A small masked image model, trained from scratch.
Model: 8.81M parameters, 64-pixel images, arch preact_resnet, norm batchnorm, depths [3, 6, 6], widths [64, 128, 256].
Rows from block 9 of a small masked image model, named by matrix and row number. Rows with one number belong to one channel. Each number is 200 + 40 x the weight over its row's rms, rounded and kept within 0 to 999. All counts start at 0.
After each channel's rows are labels from the 100 images, of 14976, where the channel reaches its highest value: "peak on" is the class under the peak. Only what is clearly more common there than usual is listed. The data: Sentinel-2 satellite tiles (TerraMesh).
# convs0: first 3x3 conv, stride 2 (model.blocks.9.convs.0.weight, 256x128x3x3, each kernel summed), inputs 64-127
# convs1: second 3x3 conv (model.blocks.9.convs.1.weight, 256x256x3x3, transposed, each kernel summed), outputs 64-127

convs0.68,168,315,175,170,213,201,193,277,158,211,187,181,219,122,192,138,251,242,183,241,217,176,121,210,244,216,202,174,137,208,210,224,187,261,217,260,182,195,275,183,171,224,137,213,148,235,166,155,223,216,159,191,175,204,293,210,183,199,157,213,163,202,120,224
convs1.68,223,260,172,226,174,178,149,203,203,176,248,200,168,241,227,191,142,199,194,158,307,236,217,207,208,200,236,171,252,253,188,196,123,210,238,203,348,214,199,189,216,199,254,190,177,233,256,164,220,219,208,166,115,186,197,232,202,217,210,200,195,164,193,202
peak on: water

convs0.117,172,201,224,208,228,263,193,170,142,154,208,218,186,219,243,146,193,203,250,229,239,289,225,111,240,182,192,222,189,208,165,238,192,201,166,187,262,195,212,177,232,232,260,191,188,238,172,227,219,113,162,120,145,272,277,196,219,199,213,112,261,200,183,227
convs1.117,174,147,196,250,169,257,145,186,183,177,211,189,180,187,170,232,218,218,175,162,232,189,138,179,239,197,199,185,155,174,228,157,252,214,189,193,168,210,213,208,188,184,165,234,245,168,157,189,210,240,257,195,172,238,282,208,171,195,195,148,221,197,206,193
peak on: water; trees

convs0.129,219,250,119,268,230,194,138,181,246,302,170,281,268,198,234,182,205,198,142,330,207,207,257,202,182,220,221,151,230,183,220,182,163,212,256,209,258,185,263,133,218,203,150,238,247,220,226,197,173,196,137,251,250,244,198,170,180,196,225,263,261,225,185,216
convs1.129,227,220,248,189,210,320,237,259,137,191,279,202,195,118,216,157,205,221,214,204,221,196,126,249,196,207,198,200,146,258,214,203,186,178,167,118,273,240,194,161,242,241,262,157,165,204,196,136,249,188,238,273,175,231,191,138,239,192,179,173,191,198,173,215
peak on: snow or ice

convs0.21,206,172,191,186,256,287,191,231,266,232,287,166,183,219,300,202,163,169,288,141,200,251,246,184,239,197,186,147,192,224,200,288,189,181,245,230,218,193,239,242,180,259,169,233,187,162,229,225,180,232,174,167,138,170,216,218,250,149,261,193,149,149,195,206
convs1.21,185,209,194,164,281,236,229,159,189,189,151,210,176,104,146,240,118,181,172,242,276,163,202,179,113,204,179,223,216,216,203,174,153,166,192,222,158,195,220,222,178,234,192,190,232,235,209,173,260,273,107,243,158,234,207,222,177,174,190,156,248,211,192,186
peak on: snow or ice

convs0.17,278,223,220,278,180,244,208,235,165,137,168,193,198,235,251,146,274,212,241,246,238,216,248,152,183,214,121,163,185,232,205,283,233,224,202,165,174,218,237,202,152,95,215,179,194,163,202,227,118,149,165,206,275,170,175,194,222,172,229,146,238,252,216,227
convs1.17,235,183,169,171,164,217,254,157,147,205,215,251,168,178,240,195,238,244,221,202,177,163,142,174,188,172,219,255,239,184,176,211,144,177,197,175,197,220,219,135,115,173,250,165,260,196,202,209,189,176,189,192,233,260,171,204,269,148,187,144,139,189,131,175
peak on: snow or ice

convs0.54,193,168,209,126,180,224,265,244,253,180,240,278,199,181,177,212,211,186,165,269,225,188,175,212,160,177,169,234,169,155,230,194,171,222,219,170,286,137,140,197,201,271,220,236,164,234,238,216,243,185,116,209,273,184,205,168,192,230,164,195,196,133,186,130
convs1.54,216,191,181,187,217,213,169,214,259,157,172,286,191,217,204,228,229,208,298,188,245,248,298,228,180,176,172,203,171,166,183,207,228,112,211,253,276,176,219,148,121,212,307,163,143,173,153,208,184,164,187,214,243,212,135,238,157,275,163,153,178,213,150,204
peak on: snow or ice

convs0.250,227,181,152,218,190,161,247,224,176,205,177,190,159,148,207,241,115,194,250,203,237,209,235,228,218,225,188,255,91,163,176,167,214,193,233,156,236,226,208,218,215,182,235,166,247,195,162,298,155,293,181,246,174,144,197,234,246,196,162,243,208,205,255,218
convs1.250,177,179,179,198,134,210,215,192,204,211,235,223,183,179,199,231,211,223,179,176,176,239,159,215,177,199,140,152,180,241,260,240,120,267,161,192,295,161,192,108,183,197,226,208,186,237,209,192,208,201,223,115,291,212,132,179,195,152,200,213,229,216,266,186
peak on: trees

convs0.197,251,146,198,184,201,170,247,148,288,184,211,183,159,136,159,209,185,166,220,215,153,234,273,191,270,267,181,254,258,231,274,250,100,208,246,247,215,200,189,156,248,226,240,186,189,140,271,203,184,254,224,163,233,203,247,160,229,241,200,187,210,161,241,197
convs1.197,210,248,184,210,311,201,241,189,119,200,220,184,165,151,196,228,203,244,261,169,170,205,155,196,171,205,246,206,192,172,220,287,182,219,219,112,203,239,184,228,231,170,213,117,190,165,166,239,216,152,169,247,158,191,242,219,216,233,237,149,182,207,200,191
peak on: snow or ice

convs0.42,152,175,223,162,102,200,229,162,171,190,117,215,157,187,260,218,200,197,151,158,175,165,191,215,207,238,242,201,237,117,231,210,239,208,175,304,161,270,228,229,184,179,253,149,206,155,190,227,211,226,212,194,180,186,251,161,237,260,159,173,212,335,236,268
convs1.42,234,205,387,222,247,210,197,179,233,229,215,145,166,210,203,216,99,237,173,209,210,198,273,207,178,210,205,206,162,157,187,164,209,234,203,226,218,304,203,237,153,208,173,194,225,152,178,188,182,146,219,209,123,220,204,202,218,235,209,146,157,213,255,139
peak on: snow or ice

convs0.164,165,207,209,215,226,193,207,207,247,202,127,227,175,221,204,194,142,243,184,233,272,165,178,137,195,291,155,206,172,152,221,295,119,213,291,252,194,207,159,242,145,115,213,148,167,152,199,280,210,221,189,220,204,217,219,188,236,195,126,203,218,173,232,152
convs1.164,111,196,123,191,280,212,212,171,164,189,235,226,177,178,218,196,171,199,154,186,160,189,186,206,153,116,220,228,244,263,199,220,227,216,204,138,206,235,217,149,133,221,212,171,244,141,196,189,262,254,229,263,203,155,219,268,113,162,192,125,212,167,183,198
peak on: snow or ice

convs0.194,219,265,175,144,171,249,154,195,172,233,224,196,209,245,204,195,219,264,177,123,155,164,156,205,180,235,188,209,166,220,208,219,273,184,197,148,123,230,261,228,149,147,220,139,249,239,180,274,195,147,137,229,194,221,112,199,159,197,170,139,170,167,246,203
convs1.194,180,303,153,169,213,209,217,248,117,202,172,199,241,237,119,216,247,184,100,214,155,158,165,176,179,255,211,173,198,177,226,175,120,172,202,247,231,123,119,163,157,230,150,151,212,213,189,226,241,190,215,203,232,159,241,206,145,253,212,252,166,232,156,147
peak on: water

convs0.172,285,119,210,182,168,189,223,219,188,212,137,291,268,179,145,170,215,174,225,223,174,192,263,144,219,250,148,237,253,160,259,167,221,231,190,225,193,210,167,206,137,163,215,202,233,247,176,215,235,208,247,200,162,236,236,137,220,274,252,138,175,244,196,311
convs1.172,216,243,169,236,236,222,182,213,169,203,173,207,287,148,134,246,148,164,238,184,168,225,221,172,248,199,195,233,174,112,185,226,224,202,241,199,140,265,174,214,179,207,246,216,253,171,250,314,173,172,212,193,224,213,264,219,180,302,192,211,205,228,150,178
peak on: snow or ice

convs0.174,107,197,146,158,209,240,229,246,236,262,268,186,150,209,213,110,190,168,107,187,201,138,174,163,267,250,230,252,162,235,229,248,204,197,164,147,145,188,238,146,140,225,210,221,246,174,159,214,256,173,195,212,195,193,253,178,177,207,257,220,188,241,142,135
convs1.174,180,201,150,196,202,170,234,203,241,134,213,222,108,171,252,227,207,272,219,255,167,211,181,210,217,152,161,179,201,197,215,250,181,159,180,186,243,234,167,234,200,193,186,138,172,242,145,235,239,197,216,225,179,281,181,140,158,219,244,197,224,213,230,196
peak on: snow or ice

convs0.233,131,205,132,277,154,175,243,149,187,134,206,207,140,174,268,242,205,225,248,167,263,259,179,164,144,210,221,251,115,192,151,217,155,266,218,240,210,121,220,145,177,142,237,198,179,196,259,280,225,188,232,207,168,198,191,188,231,228,210,220,186,158,227,136
convs1.233,214,182,157,229,193,137,185,187,217,262,248,234,115,139,137,270,177,249,203,184,200,223,314,214,248,186,157,154,148,196,230,188,198,238,214,228,214,143,255,185,217,152,168,235,168,214,212,173,156,210,226,157,209,189,165,221,208,219,193,203,244,225,130,206
peak on: clouds

convs0.178,216,159,225,163,129,199,197,159,187,216,193,186,187,172,192,208,189,232,185,220,114,209,272,220,201,209,134,162,227,196,161,159,167,142,139,167,173,203,187,127,97,167,218,187,230,210,162,170,187,270,261,203,174,276,199,307,190,236,214,114,204,209,125,251
convs1.178,247,171,200,256,161,163,224,249,246,180,247,280,161,267,283,209,182,255,169,316,232,165,181,197,185,165,132,199,158,199,210,178,178,245,167,207,233,174,126,198,208,208,218,168,181,159,158,196,146,208,183,118,179,258,191,170,171,226,185,229,198,312,250,236
peak on: snow or ice

convs0.58,170,246,169,233,242,212,209,196,159,216,160,102,165,190,186,226,206,221,258,224,189,204,196,284,196,214,245,185,152,202,205,162,331,230,157,192,214,233,120,155,186,214,265,157,218,208,209,223,197,186,202,195,223,216,181,221,238,209,248,149,212,256,225,166
convs1.58,206,184,154,147,190,180,186,201,170,204,255,184,230,216,254,162,150,180,215,193,312,195,164,169,199,217,167,171,191,206,208,187,220,160,213,217,204,211,144,237,214,178,209,211,288,239,181,227,176,248,231,171,248,194,109,144,192,230,203,199,127,192,184,195
peak on: water

convs0.246,213,295,244,257,171,228,272,203,142,126,186,235,168,185,181,224,189,252,193,216,193,182,240,230,178,191,150,197,236,263,214,149,218,176,181,195,133,195,106,214,227,200,205,200,191,181,199,183,202,148,157,204,159,287,149,198,181,225,131,174,173,171,248,224
convs1.246,195,256,155,213,253,165,224,222,215,187,216,210,219,202,106,239,150,218,266,194,201,203,154,176,182,219,139,245,253,102,181,163,189,243,242,172,162,215,236,216,238,214,161,183,124,150,166,220,244,129,240,186,164,153,266,164,256,351,217,200,248,201,240,278
peak on: trees; water

convs0.145,207,198,209,178,247,249,246,202,224,159,140,230,135,234,222,212,219,249,253,209,253,217,226,271,218,243,155,177,222,171,121,271,167,209,207,199,249,229,147,249,180,232,188,225,255,187,211,227,212,235,147,184,268,242,216,172,233,232,176,174,217,143,269,185
convs1.145,236,188,118,199,170,204,257,172,122,142,244,210,220,167,260,255,191,189,182,114,220,186,170,217,166,195,221,209,156,157,198,184,220,203,281,210,191,242,208,144,274,227,248,148,243,154,161,207,198,219,200,253,156,177,179,165,218,219,240,189,177,183,164,229
peak on: snow or ice

convs0.99,258,181,197,126,190,179,302,218,193,165,168,158,203,215,227,200,167,209,160,184,209,146,93,210,182,163,215,309,140,158,150,203,243,161,173,197,211,186,188,152,201,154,246,239,200,186,211,205,137,168,174,147,182,150,180,158,225,146,153,239,189,141,246,204
convs1.99,230,182,236,203,200,236,206,218,226,177,211,234,225,220,196,224,220,168,199,158,190,238,185,203,212,177,217,224,202,138,186,204,251,272,204,171,187,206,195,208,199,168,250,184,208,198,188,213,171,213,220,253,221,142,183,221,208,196,259,178,125,179,193,262
peak on: water

convs0.115,189,178,202,152,185,178,242,235,209,211,158,237,202,221,164,187,258,195,200,174,204,185,170,196,208,165,193,239,165,247,248,235,114,182,305,198,208,176,224,264,170,177,241,196,184,159,214,141,148,169,176,171,143,138,233,230,224,241,187,183,137,210,211,218
convs1.115,158,221,215,224,126,211,198,223,230,263,197,253,141,171,244,205,223,159,241,193,163,197,88,242,266,257,190,178,149,213,194,151,194,195,183,237,179,204,197,196,208,214,166,246,255,186,185,169,209,247,192,178,123,185,161,147,209,150,150,216,165,206,180,143
peak on: snow or ice

convs0.201,210,183,207,203,143,200,167,231,241,223,194,253,291,218,227,202,265,188,208,217,194,231,196,214,111,226,196,181,276,182,184,254,162,203,148,247,209,234,137,214,115,217,213,129,195,220,235,202,144,163,263,231,230,251,151,164,175,216,189,181,238,257,155,192
convs1.201,209,239,239,227,172,241,193,195,197,211,179,258,129,211,222,213,214,286,166,124,176,202,163,157,230,190,237,237,172,118,224,182,188,194,231,201,209,167,205,258,228,150,225,186,205,187,183,146,216,143,160,148,209,258,287,220,198,248,246,233,170,188,176,177
peak on: snow or ice

convs0.41,222,136,185,226,199,172,194,206,138,157,292,111,148,203,187,193,185,248,171,310,144,205,218,193,236,172,197,191,201,223,167,230,167,180,220,157,261,307,226,206,253,274,172,202,216,161,136,167,190,240,184,274,226,192,203,175,195,189,177,207,223,227,201,248
convs1.41,307,203,222,203,160,200,193,184,169,202,208,222,215,161,206,197,206,250,192,219,264,182,179,135,232,158,246,221,172,171,239,207,164,155,220,233,265,195,206,208,295,228,210,222,159,226,192,211,203,226,183,171,228,211,218,218,184,210,158,200,186,155,231,256
peak on: snow or ice

convs0.79,262,190,194,192,163,137,218,183,145,232,216,102,196,139,214,215,188,205,229,164,259,198,204,252,198,209,189,334,154,162,166,174,217,182,242,134,208,262,232,246,183,216,223,146,180,147,208,228,203,159,145,263,213,205,221,196,201,205,158,208,192,248,292,231
convs1.79,121,217,137,118,197,272,241,147,269,169,214,204,185,183,247,206,244,184,280,147,216,211,126,249,206,118,175,221,241,142,185,130,202,167,234,194,210,145,207,160,188,248,213,110,251,194,223,217,209,172,197,209,222,218,198,116,241,241,261,215,202,183,148,239
peak on: trees

convs0.85,133,233,232,193,192,164,214,160,242,150,186,149,220,207,183,210,222,194,237,216,242,215,176,172,77,177,217,200,147,199,188,178,245,215,144,274,183,148,172,206,200,160,208,137,249,189,149,212,194,153,205,188,140,184,190,203,228,238,195,220,239,289,238,220
convs1.85,220,198,185,252,163,185,169,203,169,232,219,213,215,265,225,230,208,257,190,227,180,215,164,191,216,165,199,205,205,177,176,189,347,216,154,200,234,227,188,248,276,162,208,208,188,208,132,177,170,262,147,288,234,178,235,156,162,244,185,244,207,143,214,216
peak on: trees

convs0.114,137,245,226,206,223,186,281,231,174,181,200,194,202,217,243,212,145,238,245,133,234,207,131,175,234,165,277,205,189,147,220,167,203,192,182,233,194,186,221,170,124,158,203,206,210,113,102,243,149,189,136,165,166,262,172,225,228,129,227,170,213,201,218,157
convs1.114,176,214,157,161,201,194,247,202,212,229,254,267,223,169,181,162,176,183,168,218,222,154,241,127,213,192,171,186,163,177,229,306,204,211,198,209,187,200,148,184,154,131,229,180,216,145,88,202,163,229,232,201,215,219,102,111,176,213,203,199,159,194,276,213
peak on: water

convs0.73,198,295,199,137,240,211,210,190,199,168,200,199,199,253,237,209,183,297,191,204,181,231,129,262,201,228,189,246,168,241,210,291,310,171,101,157,193,261,154,174,247,166,224,135,201,174,178,184,201,205,183,157,193,239,255,232,241,180,215,185,234,227,127,224
convs1.73,145,344,184,104,195,179,194,211,188,208,162,178,264,251,209,146,184,170,246,168,232,165,223,183,119,197,199,155,147,143,257,221,225,187,166,271,184,108,185,214,200,199,178,200,345,214,168,197,229,208,201,197,132,186,166,197,220,223,190,142,219,222,179,196
peak on: water

convs0.189,164,225,212,182,177,195,176,269,262,209,160,170,212,180,157,200,182,170,125,247,155,168,193,200,180,227,205,190,160,176,144,221,146,212,259,251,200,306,202,207,147,259,231,198,171,304,195,163,158,189,137,251,254,190,217,229,160,123,137,235,126,232,146,214
convs1.189,241,214,149,250,211,236,177,265,127,157,189,185,226,175,179,204,194,169,145,251,218,209,217,205,158,220,243,173,217,203,253,257,211,182,226,200,175,184,234,182,321,268,394,180,200,143,245,193,234,182,231,179,257,169,222,172,172,165,191,247,151,175,195,191
peak on: snow or ice

convs0.205,135,224,267,236,191,142,152,183,262,222,196,125,174,233,308,207,209,246,188,201,255,200,166,214,112,182,270,144,208,142,231,178,213,257,237,225,275,185,216,266,238,165,251,197,207,148,206,252,184,268,190,237,224,216,214,169,192,164,136,284,204,153,203,241
convs1.205,225,267,291,124,277,233,183,218,143,146,255,223,240,141,208,160,142,133,232,176,256,95,211,229,130,249,226,209,196,174,147,194,90,239,222,229,256,241,196,166,116,190,191,157,195,191,155,245,231,182,190,195,209,174,195,239,202,154,187,231,191,195,223,155
peak on: snow or ice

convs0.244,189,260,197,178,242,301,148,198,154,200,138,166,256,198,192,207,212,204,164,164,252,205,188,209,169,156,144,220,222,172,178,218,202,228,238,218,309,144,207,255,233,200,128,271,270,192,182,199,201,196,214,214,210,209,296,243,172,171,200,177,206,156,217,149
convs1.244,107,192,156,127,187,207,199,218,213,177,196,180,180,164,207,213,227,219,182,193,294,165,269,251,216,204,184,202,258,205,177,180,265,126,196,210,152,188,175,181,192,215,237,219,167,215,233,242,259,97,219,153,243,204,324,177,203,151,179,211,182,150,172,158
peak on: snow or ice

convs0.173,208,225,179,240,200,269,258,207,241,218,167,209,143,158,228,220,208,199,269,208,171,211,241,202,184,178,171,196,161,232,185,251,249,149,161,169,274,198,226,140,171,221,226,139,208,237,227,243,182,223,246,224,165,240,235,157,208,239,247,212,225,184,95,255
convs1.173,196,231,176,184,197,149,167,156,185,219,220,233,188,174,220,303,171,212,198,231,198,197,199,188,161,258,202,198,192,186,167,233,210,234,204,192,193,226,122,163,132,163,211,223,233,143,198,157,212,204,224,194,223,237,212,203,165,194,193,125,179,183,215,184
peak on: clouds

convs0.166,295,243,215,230,242,160,241,225,170,188,188,190,232,226,187,220,206,170,167,191,165,190,218,210,192,166,236,253,183,225,186,281,141,189,204,172,247,157,243,221,316,199,246,169,162,298,268,228,284,222,246,247,184,240,189,216,162,220,144,196,246,139,222,189
convs1.166,225,185,184,187,219,222,213,184,185,203,220,173,160,218,204,243,157,123,210,199,192,222,289,265,140,205,218,164,198,300,162,142,227,236,204,226,272,219,195,175,225,214,214,200,220,261,245,133,190,199,172,185,154,223,169,179,182,178,174,171,217,174,186,191
peak on: snow or ice

convs0.103,114,245,76,228,176,276,268,213,146,218,181,177,185,160,180,130,229,176,250,200,234,218,214,186,211,216,177,198,154,174,166,251,235,195,178,171,178,241,194,139,212,210,178,146,240,199,232,236,172,134,203,243,228,168,220,158,161,206,230,200,250,250,212,246
convs1.103,191,234,182,241,201,211,189,239,230,161,224,204,193,165,196,169,231,206,160,220,205,231,274,242,239,201,163,168,173,233,181,182,177,177,225,201,204,181,153,159,278,205,150,261,206,151,186,215,244,177,165,161,175,205,163,178,176,185,163,240,166,167,212,204
peak on: trees

convs0.182,175,182,170,249,190,200,219,167,277,189,284,149,188,206,209,221,200,226,250,293,137,174,168,155,188,193,237,221,166,192,244,189,191,243,183,171,188,97,144,257,130,235,180,190,185,240,174,204,142,197,191,189,279,197,180,207,203,127,146,179,195,219,207,226
convs1.182,226,188,225,208,237,206,240,209,231,184,199,257,178,142,236,228,192,230,215,96,235,149,80,184,191,218,152,230,234,140,206,174,160,213,155,230,171,184,253,158,213,200,207,187,194,234,216,182,213,224,194,185,214,222,186,171,210,222,194,238,162,151,182,131
peak on: snow or ice

convs0.222,309,154,168,214,209,163,204,146,260,141,235,186,164,286,206,148,198,187,159,124,184,188,161,178,164,294,172,211,142,260,209,245,177,189,246,244,160,182,262,222,202,243,123,207,176,238,223,166,213,207,252,147,171,147,142,246,160,239,192,168,190,182,200,231
convs1.222,130,295,206,184,220,214,161,207,205,180,227,199,210,144,193,215,168,197,207,158,106,213,190,246,140,231,155,185,228,222,173,252,209,218,245,150,216,204,117,214,198,174,194,215,224,190,156,179,178,155,142,250,255,191,205,278,212,184,193,176,251,159,243,217
peak on: snow or ice

convs0.69,200,178,176,177,169,269,202,188,233,147,145,243,154,200,161,242,259,231,215,257,241,179,262,158,155,222,146,199,103,176,287,224,267,197,229,170,220,106,194,226,182,202,161,225,241,188,210,168,225,141,238,199,267,116,199,160,158,206,168,196,189,250,149,239
convs1.69,159,216,261,215,247,253,223,188,197,214,210,160,196,219,146,171,216,177,138,221,125,229,255,216,203,255,204,285,187,244,205,136,246,224,199,192,160,189,234,104,219,281,197,202,241,194,152,202,222,161,223,190,282,273,122,186,189,188,238,198,213,161,198,191
peak on: snow or ice

convs0.137,189,248,256,227,167,132,224,181,162,119,251,194,177,214,164,195,197,250,217,171,277,274,219,139,198,76,179,164,234,176,174,240,247,212,255,223,211,192,212,189,152,211,215,180,196,139,169,160,216,213,218,130,136,276,116,188,213,200,185,214,245,271,223,179
convs1.137,229,271,218,123,210,212,224,233,210,166,177,246,197,263,172,215,177,117,236,260,237,183,170,181,228,218,194,226,98,196,224,231,168,280,252,186,132,234,158,209,199,159,195,171,219,180,148,193,209,266,250,158,203,212,138,249,155,241,167,206,178,203,239,206
peak on: trees

convs0.125,183,253,146,220,186,227,153,182,173,222,270,215,189,311,167,161,223,197,186,175,223,208,205,169,221,201,234,205,196,100,203,197,231,176,189,182,149,257,175,160,181,301,198,189,187,174,213,226,198,140,245,164,219,271,210,187,175,92,290,201,205,206,283,264
convs1.125,265,214,282,228,218,190,195,223,170,234,175,210,221,279,196,196,190,229,166,227,182,217,181,198,208,149,248,253,221,250,231,152,222,193,181,223,216,192,203,288,156,176,262,114,203,192,193,190,210,163,190,217,211,242,214,183,194,180,222,227,225,167,197,209
peak on: water; trees

convs0.240,191,286,215,177,168,248,231,154,146,178,223,159,255,242,256,207,180,269,178,154,294,228,214,151,164,187,210,215,299,187,239,234,202,167,194,137,182,184,218,210,175,185,189,165,279,170,221,245,227,200,167,190,114,257,193,164,218,252,231,225,277,216,233,191
convs1.240,220,144,193,155,238,216,166,266,192,188,224,257,153,186,194,227,151,164,225,204,300,145,276,152,238,175,143,221,200,191,201,190,237,234,214,198,193,188,123,172,186,153,187,143,243,187,169,181,232,193,160,198,194,263,240,194,234,216,170,147,95,194,235,216
peak on: trees