config.toml
stem = "single"
steps = 14600
epochs = 12.9
Rows from block 9 of a small masked image model, named by matrix and row number. Rows with one number belong to one channel. Each number is 128 + 24 x the weight over its row's rms, rounded and kept within 0 to 255. All counts start at 0. Numbers have three digits each. After the name is the row's rms in percent of the matrix's.
After each channel's rows are labels from the 100 images, of 14976, where the channel reaches its highest value: "responds to" is what is common among them; "peak on" is the class under the peak. Only what is clearly more common there than usual is listed. The data: Sentinel-2 satellite tiles (TerraMesh). In brackets: how many of the 100, against the usual share in percent.
# convs0: first 3x3 conv, stride 2 (model.blocks.9.convs.0.weight, 256x128x3x3, each kernel summed), inputs 64-127
# convs1: second 3x3 conv (model.blocks.9.convs.1.weight, 256x256x3x3, transposed, each kernel summed), outputs 64-127

convs0.112 112:131143120107132154151132151114163099110144141124113102148152124160132115125100167141118132113133100167109121100179111128088161109138161145099145129090101105109154144124150098124120122148122155
convs1.112 116:166101167155123119130172146161119175098105136107112114138108151124091130149106107135106118154161089103105132146065095095138135092123144127137113127152094128118129164116107097086115093122176127
responds to: water (77 vs 40.5); main land cover: water (47 vs 11.2)
peak on: water (55 vs 10.8)

convs0.190 133:142100133121142145158144091122125159109124101126154142145084067108138143128169117119110159110062175092099109109133193084160125111096149126123144174145142113110154137115120138184149099137146145
convs1.190 121:057140102127111122148131157130097154139152139145111143125174111108117140097137120094129153096148122117162149149137134118173132109098143124136099087121112085107100140081094119093145075124136115
responds to: water (67 vs 40.5); main land cover: water (39 vs 11.2)
peak on: water (48 vs 10.8)

convs0.206 090:122131173137147098113148124137123106105132108130077149123144099106059150129130141111138145105159119133134112100147118133119125130118107112090115134107102124151156159139091150165152113080161135
convs1.206 092:122150127131116126108132117127138138146126083098120176150148097084124119105120116112151096167130179131133127149123115120139130085119132100116164126161131074115132136123165104134176115143123139
responds to: water (73 vs 40.5); main land cover: water (52 vs 11.2)
peak on: water (64 vs 10.8)

convs0.108 108:163146109114132142140118146124146157130150136133123116168116103117122128117151135139068131132156158111133157143145128140101108099124133184142115155134105134115168159103095156132125133136089152
convs1.108 116:145114151155111155117107122145091138109154153135153091136150102125100144140118135115113157125111139159088134133127142166169129193148111141145103126128149103149117134088121134116131134140105135
responds to: water (71 vs 40.5); snow or ice (55 vs 20.6); main land cover: water (43 vs 11.2)
peak on: water (48 vs 10.8)

convs0.149 085:164158137106120143137149106134171089096146143147100171085151131157160127101108174128145095120150135146118111074150093119095088086116123095113131093112094109132160138137125115126116137097158138
convs1.149 104:131135197125159130105117128118140106142116088132129131173067171130164156131111101119158144113122112142200123109183142107106146117111117156117144159133129133122170164149128131133126127100102137
responds to: water (76 vs 40.5); main land cover: water (46 vs 11.2)
peak on: water (52 vs 10.8)

convs0.254 101:103100121099108100137157147176120058117170122113149157133125131094124139152133130110123110128103113109113098154149165163148110146139182159124173107094101144090138149109164150145136153123148146
convs1.254 087:168059107151163133155151110150137074178158136110117188126108183160084097125123113114113111156130095127153139164162132127127153144125121118154126134115099115130153138121115090144123121128121106
responds to: water (71 vs 40.5); main land cover: water (41 vs 11.2)
peak on: water (52 vs 10.8)

convs0.10 116:137146112128127134129170119169149134142162160147113128106085145138137099114145176111090101119148136139079125128117174120170138128093121117139113148132114129089126138058131127123074122139189147
convs1.10 114:147126127106151132131112143119107126163080133168137129122140113139118121163119122119148115137161140114161159181100120181104094110128076094133111124143120116118134114123141115104123150145081140
responds to: water (72 vs 40.5); snow or ice (48 vs 20.6); main land cover: water (37 vs 11.2)
peak on: water (45 vs 10.8)

convs0.35 076:108132137104105119127144165120116133153084166148120119157130118161099145100140133156149131134143167104112141143113138139124157169121153163113160084134181138101137193116182106143080121117168114
convs1.35 093:124161127105116136136113115117109112144106093098133119122090085124145136116126130123119107105158110124144119115145083141139110122142159123102156161101133176099101162107142181142086116155114094
responds to: snow or ice (89 vs 20.6); main land cover: snow or ice (79 vs 14.6)
peak on: snow or ice (84 vs 14)

convs0.44 111:131153156122118121071109118152139124117167133145146200128112130132097138197130167129089137166112165144130116130163121162182112106118100106110095108133140126129159111140118126088118111121087129
convs1.44 099:141135132084153105131157104155143091159138085114133145156139148128095154111102138144125179102107131137091113097158137151108138081135116152140108156100126110158132089169140147140130129126079105
responds to: water (71 vs 40.5); main land cover: water (44 vs 11.2); clouds (34 vs 15.5)
peak on: water (59 vs 10.8)

convs0.211 094:132132102143150152110169127151138137137125125151114122127109139113140148129156135124112170137095122098083115155118110140150090133139182106164129148093126119128108147108143105143154135102123141
convs1.211 096:124168146169145143130119115129161112105129088143123110118167070132165127121151146125150144128131110122120137121129140135097117162098122128145135132088127128132129093143119119135115138110108141
responds to: snow or ice (94 vs 20.6); main land cover: snow or ice (82 vs 14.6)
peak on: snow or ice (84 vs 14)

convs0.87 127:124149118138113141117097043108144153163100109128156145133117109112151114125122126098157144138050128109085125133114125108122115137116170137113098170127128113131179113128115187135166116145120158
convs1.87 148:133151159136130133113114107104123117125108174115149182122118123135123151099093122134137126097066138093130116177128123115095128120122142151160157125120121160124156154116123102111117127087130105
responds to: water (71 vs 40.5); bare ground (51 vs 24.3); main land cover: water (35 vs 11.2)
peak on: water (37 vs 10.8)

convs0.146 087:110150157112136126143164110120138119109128140159159158122130135135088134147149063140128112135151160094158133151146142137135132135162121106112142128153143157125113146117142128166122137132171177
convs1.146 090:127141175137120105120133109073108136139157125123115148114113102130130110138099096152111150123083176127078124166149149102156121101128171171120147123091126135154139102109115138125115115125124137
responds to: water (70 vs 40.5); main land cover: water (44 vs 11.2)
peak on: water (54 vs 10.8)

convs0.34 092:152102136112120123175100116143162108131133107131145150080098130147163157108105090109152159116090157112104151105174138141153114130151141096117147142101148085126117099126138121085139136125143147
convs1.34 096:139122178102138095112143148122102094150157169140186124151094078118088128147146134125091087143160122131088122090119106086098135111106105112116141130110166095099157098147144125134124110124169143
responds to: snow or ice (83 vs 20.6); main land cover: snow or ice (61 vs 14.6)
peak on: snow or ice (57 vs 14)

convs0.204 104:137129101087143128083124143132173160137097142145123098155146163133122130151155132149144107139135138109114163155118126125140140129151147165056138106098111147126142112108144093111152144153182105
convs1.204 097:100119117112113110142162140140145114111134099051142108159109139107161145117166130134106133150133100122132137121162118101137144101157106107151120157135118136112159107152129124145082121098071126
responds to: snow or ice (92 vs 20.6); main land cover: snow or ice (89 vs 14.6)
peak on: snow or ice (91 vs 14)

convs0.252 094:117113074105100118129117131184146122147132101110140123114152126105133135100129134159143106091146111112168157128103132151126101161098156160095178102146150170111142086137111111167166138117117151
convs1.252 091:149116115129107117137108129128142188142140119189139187105121104146113154114144137079138113129137141109137089169147109117146123139132087152101132116144134158146154151125107131144105099102126101
responds to: snow or ice (82 vs 20.6); main land cover: snow or ice (50 vs 14.6)
peak on: snow or ice (42 vs 14)

convs0.203 104:112119157083103105129097083145136104128088117142151137155133120157119131128140123107117145171168112125171135145086106101138105148112143096131161100133121122099130169182073172131127146141122100
convs1.203 115:141115122134129144114107100120113143126122126145147151066137089149109158126133114165132134101110099150132136100137159130118145152099126113129102136132151142118143126147105119112100135130156134
responds to: water (76 vs 40.5); main land cover: water (44 vs 11.2)
peak on: water (37 vs 10.8)

convs0.154 089:150138130137144122108094149124111142130126132108109107139068167135120127148113135158157119110108111140131155159145092203095141133086122114129127076127131165117115118157178085134099131101168117
convs1.154 095:136162136110116114151113137134087143152107081102148126135098135115111097109111138147123097152109125113141117123103145160135159097166161154127087136152137190116130153172147128155117125135108128
responds to: snow or ice (61 vs 20.6); main land cover: snow or ice (48 vs 14.6)
peak on: snow or ice (46 vs 14)

convs0.170 106:081107125124095127139133132113120148103093123101166124145136133133171120150138116145072110162137134125089116106138141114156115153133131167135126121127137175075106106091130142146142128168168088
convs1.170 132:117114120130081097109147133116136119098152146122120090126186115117231114151155114128134194128145099124099116106157129131141108148119103106130112139164129107135119135112131117154154135121107133
responds to: snow or ice (91 vs 20.6); main land cover: snow or ice (74 vs 14.6)
peak on: snow or ice (71 vs 14)

convs0.251 082:096156119144104123139170122088140124115143108151146176108102117131093131160088147170172134088087129106152146124139111150116139127121139144139123177108099116105157086099178139100125114118108104
convs1.251 102:123168101140171131136126134113131151132141112122108131148128111107130102191163123155127080095149159091184152137087118142158120140144117102107111118088145110106103101129175177135136105149149157
responds to: clouds (48 vs 15.5)
peak on: trees (47 vs 20)

convs0.217 084:134143131129125128130138145152131121129121148152106156188103141178147119109094147131133139146133156125143091126102099104078131129111137112139112148113166118083172153145110109109126147137155106
convs1.217 095:102143159114118126153131124119146116132092065130119148176129117157147123108126126082146112117061157170112085131125128165130133081185130132119159154117141100128127130100121102131098114159105132
responds to: water (68 vs 40.5); snow or ice (44 vs 20.6); main land cover: water (39 vs 11.2)
peak on: trees (41 vs 20); water (35 vs 10.8)